Rows from block 2 of a small self-supervised image encoder, named by matrix and row number. Rows with one number belong to one neuron. Each number is 500 + 25 x the weight over its row's rms, rounded and kept within 0 to 999. All counts start at 0. Numbers have three digits each. After the name is the row's rms in percent of the matrix's.
After each neuron's rows are labels from the 100 images, of 14848, where the neuron reaches its highest value: "strongest on" is what is common among them; "patch colour" is the nearest of a few named colours to the mean colour under the peak. Only what is clearly more common there than usual is listed. The data: telescope images of galaxies (Galaxy Zoo DECaLS).
# fc1: MLP up (model.blocks.2.mlp.fc1.weight, 320x80), inputs 0-79
# fc2: MLP down (model.blocks.2.mlp.fc2.weight, 80x320, transposed), outputs 0-79

fc1.107 136:500500446500500482467500500500500500467500500500500549500500480500439562494500500500500446527500500500500500500500500500429487500500500504500585471520500500500474500542500511500500570500500570500500487483537500500500500500478500500546500500
fc2.107 160:500500497500447520500500500500469542549500432500500426500454500474490497500500500500452481506500454523448500500495500436498543500500500500534500500458500500500491500460500500465500500441500517500443500500500500500500497500500506500540510500
strongest on: shape: featured or disk
patch colour: grey

fc1.74 099:500505500500500500500500500505500500500525500500453500475667557500462500493500500500500500500500500470500525494500500500500500499500500500500500484509500560500500484500549500500500500538500500500500500541500500500500500500469500500500500459
fc2.74 091:500496500441500500500432615500524500500500500500512514500500500500552500500500543507500500500500500500500500500500500511500500500500500500436500493500500500500500475417500500500500500500414500500500500500500500500521449500500500477500500520
strongest on: edge-on disk: yes
patch colour: brown

fc1.312 074:500429500500523545500500503500500543500500500500500500500500488500500500500500500500460443500500557428500447500500500500439500500531566506500568500500543500500501500500515500500500500500500500527500500500500557500500500500485500433500500500
fc2.312 078:500447519507588500554500500500500500500500500436467500500500500528528434500500562480500500500539500500500493500500500500500500500500500481500500500500531568500500500500500500500500500500500500500462500500500416500500500500500500500430500500
strongest on: spiral arms: yes
patch colour: brown; grey

fc1.109 089:500455500493500500500513491407521461427500500500500556500500500534500500500500500500500500500500500500465520500500500554501500500500500500500500500500486500539500563500471500500500544509500500500473500500500575535500500440525489549500500500
fc2.109 084:500460500500442500500500500544528500500500500556500500486500500500500500500500500500567530500500500500500500542427500500500500500500526500500500500433500500500500500470445595567500500500500500500500500500500503500500500491470500453500500474
strongest on: edge-on disk: yes; roundness: cigar-shaped
patch colour: brown

fc1.274 147:529500500500500506500500500500500500503500500500500500381500500466530542432497500486500458500500478420493500500500500508500500500557500557500500442500500500500479500500556500500528507500500500500512500500500486500490500500500463539500500500
fc2.274 144:506500500468500539429497500513500500473500474500537500500547500599500445500500500500500500500476500543448500500500499500500500500500500500500500500500500500477500500448524495500500522500500469500447500500500500558500500413500500500500508500
strongest on: shape: featured or disk; edge-on disk: yes; roundness: cigar-shaped
patch colour: brown

fc1.226 137:500500460500500500500500500500500500481479500500500484501616500500500500500500500500500500500500500500500500500477563500500500500453500500500500500500517524500500500500510500500500500500500449500500500500500500500502500431494445500500534379
fc2.226 161:500500500500443517520500500500500463500500489500518521500453500500510500532568500514500500526539500500500500500468500500500421520455500500507530482531500500486500500423500500500500500500457500476516500500500500500500467500479521500500397500
strongest on: edge-on disk: yes
patch colour: brown

fc1.279 158:535572500500500500500500500500486500500500500490500500500500500500500544500442523500500467445579500500500500500500511547500557533500500500500520500500500509465500500500500593468467500456500500526500500500500501500500500500528500500434516500
fc2.279 134:500500476514500500500500500500500544500500478536500554500500500535569500432500500500527500500500500500500500500485455554500500434500445500500500500500500455550500500500500551500500505500500558500500513510500478517500500500500496441500468449
strongest on: edge-on disk: yes; roundness: cigar-shaped
patch colour: brown

fc1.25 087:500500500457500565500500500500567543500500500500500524500500500500500517534500500527515421500447486500500442500500500500484591500512500500500492500499500500519464500500500500500500500500500527514500500500500507455500497519500500500500500410
fc2.25 086:425500500478500500524500495500500574573535500500500500500500500510450500500500541500563500500500500500500500500542500500489547500545500500500463500500500546520500500500500525500500500399500500500477500500471497500500500500500476500482500500
strongest on: shape: featured or disk; edge-on disk: no; spiral arms: yes
patch colour: grey

fc1.203 092:500446500500500500500500500500500560500500500500500500478500500533500479500500545576500384500500500500500447500500500500397518500493500500500500500463500509500462499500500500467500500500500500506500500500500500500500500500500500500500505550
fc2.203 098:500500500500500460500520435575500500549500500512500500500500500500500500557500500500500433500500520515418518525535500500500500500500500500458500500544500514500500500500543532471500500431519554500500500500449500500500500500500500500500510500
strongest on: shape: featured or disk; edge-on disk: no; spiral arms: yes
patch colour: grey; pink

fc1.319 129:500500456486500500500500500492500439495500540500540479500500500500500500498552476468495500500459532500500500487500500500500500443500527500500500500452500589500500500500500455500500500453500500461500500500500500520452500428500443512500541481
fc2.319 103:500500500500500517500500500500500461500553500500500554500500539500547472500500500500500500510500500500550500515487537454500500500500449500551500500500500500500500499500544500500499500556451444500562500500500500500551500441518500500500427500
strongest on: roundness: cigar-shaped; edge-on disk: yes
patch colour: grey

fc1.89 109:516465483500500591500486500500500500500500500570500549511500500484500500500500500500500441500500500500500500500500500500473500500470500476474530500500500606500500500500500513500500500500500481525500500500582500500480465520500500500454500460
fc2.89 101:500500500500500500518500500500500500546500500500500500500500500529437500525500500500500500500480452500552500484500500500383500500500550500500500500500500574500507500543500500490500500435526500500500450500500500500500500500451500500554500500
strongest on: shape: featured or disk; edge-on disk: no; spiral arms: yes
patch colour: grey

fc1.259 078:558500499500500500500500500500560500548500500483500500500500500500500500500456500500500500500500500500488529500500512517500531549500500466500500500505482525500500500500500499500500500421507458565500519500500591548442471500493500500562500479
fc2.259 052:500500466573500500496500500500500500453500500500516578500500500500500500500500500500500500500500500534607500495500500500500500500500500500473545500531500500500500500500500500546500500500500500531485477500463480597500500500500500500440500500
strongest on: shape: featured or disk
patch colour: grey

fc1.112 054:500500528500500500500591500500500425537500500523563500460500445500500563500500500500512500500500516500583500500500500500500500500518500500500530500500500527500453500483500430500500500484500500507500500546500500500500500539500500500490500500
fc2.112 042:453500500500403500500500575500500500500500500538500500500498500500500500500500554500500500500500500511444500500500500501500500500500500473500500500500500557500500500500500502489500500500500500500500500500500500566500500500500424500500430578
strongest on: roundness: cigar-shaped; edge-on disk: yes
patch colour: brown

fc1.218 069:500500500522500500475500500500500500592500500500467500576500519432500523500500500500500540500500496500500500500578500565500537504464500500500500500500500500500500500588500505500500500500500500436500500500507500498500500500500474500500529500
fc2.218 071:500458479500500500500500500500441500534500500500500500500563500500500500500489527539428441500500500528442500500567500530500468469515500500472523500500500500500500500583500500501540500500500500500500500500500500500500500500500558500500448472
strongest on: roundness: cigar-shaped; edge-on disk: yes
patch colour: brown

fc1.51 093:523500500559500456500500500500500444507500500500500500500500500500500500500500500500500500500535505559500522500568500500516500500500588500498503500490500564500500417563500500500500516500480500500482548500500500500500470500477500450500528500
fc2.51 108:469473471500500500500500500406500500447500500500472456427500500500500500468465500500451500471504500500500523500500531500500500500500500500500500500500500544500500500519500500516500540500500500500500414552456467500500486535500500453500500500
strongest on: roundness: cigar-shaped
patch colour: grey

fc1.314 113:500500500500500500500452534500500400500500500543500500543500500500500500500500500500500523500414500500500500500500490500500500500500500493500500500500528500583438501500500500500474500500500500570527565500500500500500488492500500550500500500
fc2.314 138:500485495500500500500500500500536472434500452500526470500448472534500500526500500500500539500500500500500458479500571500467500487500547500500565550500444446500500549500500528500477500500500469459500500507538500500500500500536500500500500500
strongest on: roundness: round
patch colour: brown

fc1.133 076:500500500500500486500500500528500500500500562500500500473500500500500500500500500500500452500500500449511500500500500500427500500500529500451500500500500500500500500500500500524500475500484500500500554500500569539367500500472500500539524500
fc2.133 107:458439500538500399550500500454500499500534550500500500500500500500500500520469500491500500473500500500475500500500500518471500500500500500500513500528500523500530500465500516508558500477500500568478444500500456528500500500500500500500531473
strongest on: roundness: cigar-shaped; edge-on disk: yes
patch colour: grey; brown

fc1.110 074:500500569500500458435481500500500513436500500500500500500462500500481506571500500500526500528500525562500500500500500550500500500492500501542502500500500553500500479500500464500459500500535500500458500460500500500547500500500500500500568500
fc2.110 091:526500500491500500500500500561500500500500500505500500500465470482500500500500444476537500500500514524419455442500500500500499500500500554543472500457500500500500500443500496556553500474500500500500500488500500555500516500518540553500500500
strongest on: edge-on disk: yes
patch colour: brown; grey

fc1.76 130:500500500500500518500458500413500500500510550500500560431470500500500500500466500500500500500500500512500479500500484535462500500500500500511500484500500548500500406565462478500500520500500543500531525500500546500500500500500500500500500500
fc2.76 170:500500524500511500500467500561500500553500500555500465500500500456500500500500498500500463454500535500534500506500532460500500406500500500532545500500580556501519500500500500500500500473500518500500488483500497500511500543500500500539500500
strongest on: shape: featured or disk; edge-on disk: no; spiral arms: yes
patch colour: grey; pink

fc1.17 161:500578500500443477500500500500500476511500500504506474500500500500500500500500500500500539500500467470500500509500528500500500580500500477500509500500500500500501509540466500500500500384500471500547500500500562500500500453500500500500500457
fc2.17 114:519500500500500470500500500450504500500500528549500584443589500527480500500500500514534500500500500478500471500500439492514482500500500500500500500500500480553500435534500500500500500500500495500474500500500500500458500500500532500444526470
strongest on: edge-on disk: yes; roundness: cigar-shaped
patch colour: grey; brown

fc1.176 138:500500500500500500500500500500500546500500500500500500436500500500500500500461500500500547500500500416478500500541500500500500498442514500500500500458500500538452500500517500500500500536500500435500500510500500521540406462500500559500500500
fc2.176 109:482500529500500500542500500500500553500500500500500500459500500500500500560500500402518556497449557432500500500567500500500500500500500500521524536500500556508504500500500500469500500500500484500500500500500500511500500500519500559500500519
strongest on: edge-on disk: no; spiral arms: yes
patch colour: grey

fc1.247 094:484500449500500500500500500500500500474500500500500500500486500500483500500500449500500500500500500518500486503500532500469500500500500500500564422504500500472500517500500516387500500500472500552500500419500500500500500500449500500563500500
fc2.247 112:531486500500442500498500500436500500500554500500530440500500500520500514500488511500500500500542471488419500500500500500519509500500500407500518514469500524472500500485500500445438478500500500500500488500500500452500538500500516500507500500
strongest on: spiral arms: yes
patch colour: brown; grey

fc1.59 089:500500438500500528500500500500500500500500500500500500500500500500500514500500542500500519418500500500498500577543500500500500500500500500420500483500425500500539500500500500500437500500500500500500471500505500500500500500592500500500500535
fc2.59 104:500500436500500500500500500500496500500500500500500500568554500508500500479500500500500500560500465488500500500500500484421500500527518500501500500500500432500455500500435500500500500500452500500500500500500500410500564500500500500500500500
strongest on: shape: featured or disk; edge-on disk: no; spiral arms: yes
patch colour: brown

fc1.47 143:447440471500474509500511500511500500507500516500500500500528450500500546500539465464495500573500500500500503500472509500534468500500471543500465485500469520495465500500500476526596500500500500500500529500500500500500540498464500534537500500
fc2.47 152:521466500515500500500529500462500500500501500500500500500453460511554499500500407500500500500500452494474500500468495500441500485500466500550522500500500448494500524500462529500472500516448531500533500508500551500500500500500476482455462500
strongest on: roundness: cigar-shaped; edge-on disk: yes
patch colour: brown

fc1.310 089:500396500500500587500465500500500500500500500500500537454500500500500500500500547500500441500533500500493500500521500500416500500500500500509500500500500573531500500518500500500500500500500535500500500500500534500509500500462500500500456500
fc2.310 088:500500500500500500537500500500500555500500564500500455455500538500500500500500500489500500500500500500500553500545500500500500500500500500500500554500560500500500455500500500500497571474499500500445500453428491500500500580500498500500500500
strongest on: edge-on disk: no; spiral arms: yes; bar: no
patch colour: grey

fc1.111 104:500500457500500500500500528500500467500500512500500505588500520412500500522528500500500500500500513500500500521500500500500500500473500500500500500457529464500500500555435474488500500500577500500500500435500500500500500438460500509500500500
fc2.111 115:500500437500500500455500559534500448468500500479500500500486500500500500500568500462444500500500500504500500500469416500461500502521500500503500500500459500500481500500562500500500500484499500500500500500529441500562500500500539500500500500
strongest on: roundness: cigar-shaped
patch colour: brown

fc1.117 107:500500500500500500500500500500500486500524500500500500438629527505500500500500439500518500500500500528500500500500500513500521421522500500500500500500461548500500500500500458500500500422500500500530500500459500500487500462500498500500496500
fc2.117 114:500500500525500500500500569500492469500500500406503530500500586500500500538500500500484500500500500500500500509500500487500500500500500527500472500541462500500515471500500500500500487520548475500557529465500500500500425511500500500559504523
strongest on: edge-on disk: yes
patch colour: grey