config.toml
dataset = "telescope images of galaxies (Galaxy Zoo DECaLS)"
epochs = 7.0
weight_decay = 0.4
adamw_weight_decay_other_params = 0.01
Rows from block 6 of a small self-supervised image encoder, named by matrix and row number. Rows with one number belong to one neuron. Each number is 128 + 24 x the weight over its row's rms, rounded and kept within 0 to 255. All counts start at 0. Numbers have three digits each.
After each neuron's rows are labels from the 100 images, of 14848, where the neuron reaches its highest value: "strongest on" is what is common among them. Only what is clearly more common there than usual is listed. The data: telescope images of galaxies (Galaxy Zoo DECaLS). In brackets: how many of the 100.
# fc1: MLP up (model.blocks.6.mlp.fc1.weight, 640x160), inputs 120-159
# fc2: MLP down (model.blocks.6.mlp.fc2.weight, 160x640, transposed), outputs 120-159

fc1.290:128065128081128128128125128128128128131128128128128128128159128095128128128219128128128128128128128128128128152128128128
fc2.290:128128128128128036128128128128128128128128128128128128171128098128119128128110128128172128128128113112128128128128128128
strongest on: roundness: round (50)

fc1.149:128128128128128071128091051128128092168128085186128128128128183115131128147128117128128177128128129128065128128128151128
fc2.149:128128128130127128129128128109128187066128128128128093128128136128128128066128089128128120128050128131108128128082131128
strongest on: spiral arms: yes (39); bar: no (30)

fc1.196:127116128128166128128128061128128128073137128128128174128128167128183128128128074128105128131128128097128128128128210128
fc2.196:185083128102154176174088095071128128128098111128128055128128128128128128076077128128127128128128128128128128126122128128
strongest on: shape: featured or disk (69); edge-on disk: yes (44)

fc1.340:128128128128128120128128128128128128128128128128128128095128146185128128051128130128163128128128128210040107128080128128
fc2.340:128128128128128086246128128128113094112098128136128128128128128128128128128099128128128128183128128128138128210128128128
strongest on: roundness: round (42)

fc1.407:111128156115060128128128165128173128128128128128110128128128104128128157180144128128078128128128155077128111081128226126
fc2.407:128128128187168128110128113108128128128128128128128128143128128133166128128128128128100128128128128128128128128128128123
strongest on: edge-on disk: yes (43)

fc1.184:128128128128128128071128128128128118128128128188128157128128077128128128131128128073128231155128128118128070128075128040
fc2.184:128128128128128117128128128202128128218128109128128128128128128128128128127128128202046128077128128135128171128128128128
strongest on: roundness: round (41)

fc1.636:128128128180128128128128157128128128154169159155128128128128128128125065128163128128171128128128196128128128128162128128
fc2.636:128123128128128128128128128069128128128128128128113128140116128095177187128128126135128115128128128128099128167054128128
strongest on: edge-on disk: no (53)

fc1.224:128000153080128128128128128128128128128093128128123128128128128128141128128128128128126094153128100128191133128168181128
fc2.224:110173128128128107128176225111128126133128128128128128128195128128128107128101128128128148128128221128128128128128124155
strongest on: edge-on disk: no (56); bar: no (35)

fc1.352:128128128128122128128128128168128128059092128089128128128128046152128128128128128128128136148128147128128128128182128211
fc2.352:078128128128128128128151128128128128123128128119167128128089128141128128128128128128128128128128128128128128128128128000
strongest on: edge-on disk: no (76); shape: featured or disk (76); spiral arms: yes (56)

fc1.174:128128128128128128128077058178096128128110128128114128128128128128153084128128158186128128050147125128098128128128183128
fc2.174:128128128128128128118183075128191128128184128128080128128128128128128128132128128062128167128151128128128128099128128128
strongest on: edge-on disk: yes (39); roundness: cigar-shaped (28)

fc1.622:128128128128128128128128191128232128099128156128128128128180128128126118128023128128128128128128143120128121057128128128
fc2.622:183082128128152128128128179198128167128063128128128128128128128128128198128128174128128128128128128128128195128128128128
strongest on: roundness: in between (60)

fc1.35:186128128119099142128128128128128128128128128128128128128076128128118128128127128128128128128178128128128128092128130038
fc2.35:153128128128110128111128128112128128128057128128122132124145123117187184128108140128085128172128128142128128128128128194
strongest on: shape: featured or disk (67); edge-on disk: no (62); bar: no (39)

fc1.579:225128128102128135083189128128128128128128118143128128128128046128128128128128128149128128128075128087086153128128128128
fc2.579:076128128128128128128128136120128152128084128128128035128169128128128128128128128128189051064100217128083128194128128128
strongest on: edge-on disk: no (56)

fc1.220:219128128128075133128109128128128065143126128128128128128128157128128128128142128128128128128128128039128144177168150108
fc2.220:105128128151133089128128128130128128082161128103128096128128051128128136125128174079128133162128128128116128128131165128
strongest on: shape: featured or disk (63); edge-on disk: no (61); spiral arms: yes (48)

fc1.414:128131128128178128128128235136187128128128128128128165128186128128128128128128219128087128074128128128128128128128128128
fc2.414:128128128128128128128128153128128128128128128128128128128128128128128128128083128030128185128073128128128128128128128128
strongest on: roundness: in between (60)

fc1.68:137128128194084113128128128128128128128137128128128113128128128128128128168128098128128128109128128128141128128128128128
fc2.68:197128128128128128049128155128128128128128128094138128128128128128128128128128128128128040128131171128128128128128143156
strongest on: roundness: cigar-shaped (36); edge-on disk: yes (25)

fc1.471:128128128128128128101128152182128128184128128128128128128128128092128128128128128128128128161128096165154128128158080127
fc2.471:128203128085128128128128128128128151128128128118128128128128117128207128128118181128128128154149128128128128128128128103
strongest on: roundness: round (44)

fc1.627:128028080235128167128128128128128128170128128128064128128128064128128154128128128128128128128128128128128128128128169128
fc2.627:128128128128128128128182131128128128101128128067079128128128128128138117128128058128128146128128128128128128128100115144
strongest on: roundness: round (46)

fc1.439:128128053128132128128128128128128128128128128128128128104128128128128128128128128095150128128128128128128065090128115128
fc2.439:128211128128128128128129169128128128128128128174191191128128128128128128128128128128128128240128128206128128128128128128
strongest on: roundness: round (64)

fc1.46:144186128128151127128052109128128075203128128128144128128128109128099128108182120128128182128128128128128128163128128128
fc2.46:108128128128128128059128236128128128128138161128094128128128128167171164128128128128128128128098128128118128091091086128
strongest on: edge-on disk: no (58); spiral arms: yes (44)

fc1.77:128128128128150128137128128128197128128128128128129130128128128099128128128133128128128131128098136172128128160127105128
fc2.77:128128128128128063089151194128052128128128128097128128128128128128128128131128128128070128128128128128128128170128128128
strongest on: roundness: cigar-shaped (31)

fc1.527:128128128128128128114114128130128167150128148126128182128128128138128084149128116128113128104128128128128128084128160128
fc2.527:128074141128108185128128078128128128128054128128128140128128128128128128128128048128128128128128128128128128128128009070
strongest on: edge-on disk: yes (44); roundness: cigar-shaped (29)

fc1.85:128128150128128109159128128128128128135128128128171128128128128128166184103128193092117128128128157128128128128128128128
fc2.85:088128128128128128084128167128176092154128128116128124128128167128077072128128128128165128094128174128075128163128128128
strongest on: spiral arms: yes (42)

fc1.597:100128073128128128128128128128128128150128128128128128128128066128128128128128057128128128128128128128128128127128128128
fc2.597:085128128128128109128128128128123128128128128128128128128128106131059110128121155115128128128128128159128119128128128128
strongest on: roundness: in between (60)

fc1.473:128060128128128096128128128128128128128128128128158128128129128128143174128128128128128128128128128128128128128128141128
fc2.473:076128128128128128128128140128204128173044072128128170128128128128128128112128128065128095128128124139128128128142128128
strongest on: shape: featured or disk (70); edge-on disk: no (67); bulge size: moderate (34)

fc1.395:128129128128128128128128128128082128128128128128128128128128244123128128128128076128128128128188128128059128128128128128
fc2.395:128107128128128128128128128128128128098128138128146128128128163128082128128078128172121157128128119107128128128128128053
strongest on: edge-on disk: yes (45); roundness: cigar-shaped (37)

fc1.450:139107041128128128128128128128128191156128128128117128128128128128114128128128128128128128099131185078149128128128162193
fc2.450:128128128109128112128172115128128159128178109128128120128085128102128128169172128128128144107190063128107128143128128128
strongest on: spiral arms: yes (40)

fc1.22:092007128065128128128128123128128141128128128076081128128128128128128128128128128128128069128112083128069128128128128128
fc2.22:128128128125128128128128209128128154128128128128128128128128143093092128128132128128138110101128086179128128128128128154
strongest on: roundness: in between (62)

fc1.45:128128128128128128108128128128141128128112066128128128128148128197128128128128179128128128128128128128128128128105128155
fc2.45:128128128128118128128128179128128103128128128130092096113145128128128128128128132128128128128128128172092167128128159128
strongest on: edge-on disk: yes (29); roundness: cigar-shaped (25)

fc1.200:128131158186101128128128128128128128110128128128128128128128128128128149135128128128128051128128128117128128128195128129
fc2.200:128128168128101125128128128128128128128075097128128128128128128128128128128128128081128128096128076083128128128128128128
strongest on: shape: featured or disk (89); edge-on disk: no (86); spiral arms: yes (74)

fc1.295:162128140128128126101128195042128128128128128128128128128128128128128128128128128128128182121128178128128128217128166128
fc2.295:056128128128128141128110128205128128128153128128128093148128128128079128094128140138128106128128128093159117041128123124
strongest on: spiral arms: yes (43)

fc1.481:128128128128122128128128126128163128128176128128101181128128214128128128139017128128128128170128128128095151128128128128
fc2.481:128128091147128128128128128128128201128128128092128128128128185151128128128128128128223128128128128128128128141128128128
strongest on: edge-on disk: yes (30)

fc1.0:186128128128128128125084128128195108084134174128128134128054152128128128128137128129128128128128083128128177128147128148
fc2.0:128128128180128128128085224196169136128142122128128128110128122128128155128106128128128128128128128144128128128128156128
strongest on: roundness: in between (60)

fc1.296:128090195128128128128128128128128128128128128117154061073128128179134128128128143099128128128128069128128128128161184128
fc2.296:130128128128054128135128128110128128128205128107149128128128128128105128128128166128128128195128160153128128128111128128
strongest on: shape: star or artifact (25)

fc1.146:128128128193131128137128175128128122128128175128192128128105147128150128187183128064128090144123128206128146163141128128
fc2.146:128128128128128150128128128109128128128104128064076133128128128128128186197138128128128224128128118128128128128114086128
strongest on: spiral arms: yes (43)

fc1.126:128128128128128100128128128107173128128128137053128128128128128128162128128128174062128162128128147142128128128128128128
fc2.126:128128128128149128128074128128128080128128053145128128128128128165128128128145207128083128096163201128128128128128128128
strongest on: roundness: round (47)

fc1.89:128108128128128128128128128128128128128131128128128107128128196128128128128128128128128128128128128128128146182128128128
fc2.89:128128128174142128128128097128104016128128128128128128136075128128128107128128128128128128122128128128128128255128128074
strongest on: edge-on disk: no (51)

fc1.602:128146070128128098128128128083118128128128128128128128146133128128128128128128128151128128128128128128128128128128136128
fc2.602:184128128134099128139058050255128128104128128128128128128054128128173128107128128128128128128162128070151128140128081128
strongest on: roundness: in between (63)

fc1.603:128111192128111128128131167128128128128128128128128165128128128128210128098155171128126166138128128165128128128128128110
fc2.603:128128128128128128128128128000136128128128128128128129128158128128128128128128128128128128091157175128081128128128040128
strongest on: roundness: round (51)

fc1.70:128059128128128128107128088148016087128128107128128128128128128128128128137128042128141128128128128128128128173128186128
fc2.70:128099128132128255128159128109113128098128128112194075122128164128073128128128128137132145128128128167128083154114128148
strongest on: roundness: cigar-shaped (39); edge-on disk: yes (28)

fc1.425:128144128128149128146128128128128175128047157128128087128094128057128102128147128085128128128114128092128128152128128128
fc2.425:152058182128178128128128089107128124128128128070128128128128128128128100128128128128128128128128128189130128128128057128
strongest on: bar: no (30)

fc1.113:128128128086128139128128128128171128128128128128051128128143128122128156128128128128128128057128128065128128105128128128
fc2.113:128128128128128128128109096128144128128065128110128128128128128128071128124128128128128128128128161243138128128128128163
strongest on: edge-on disk: yes (26)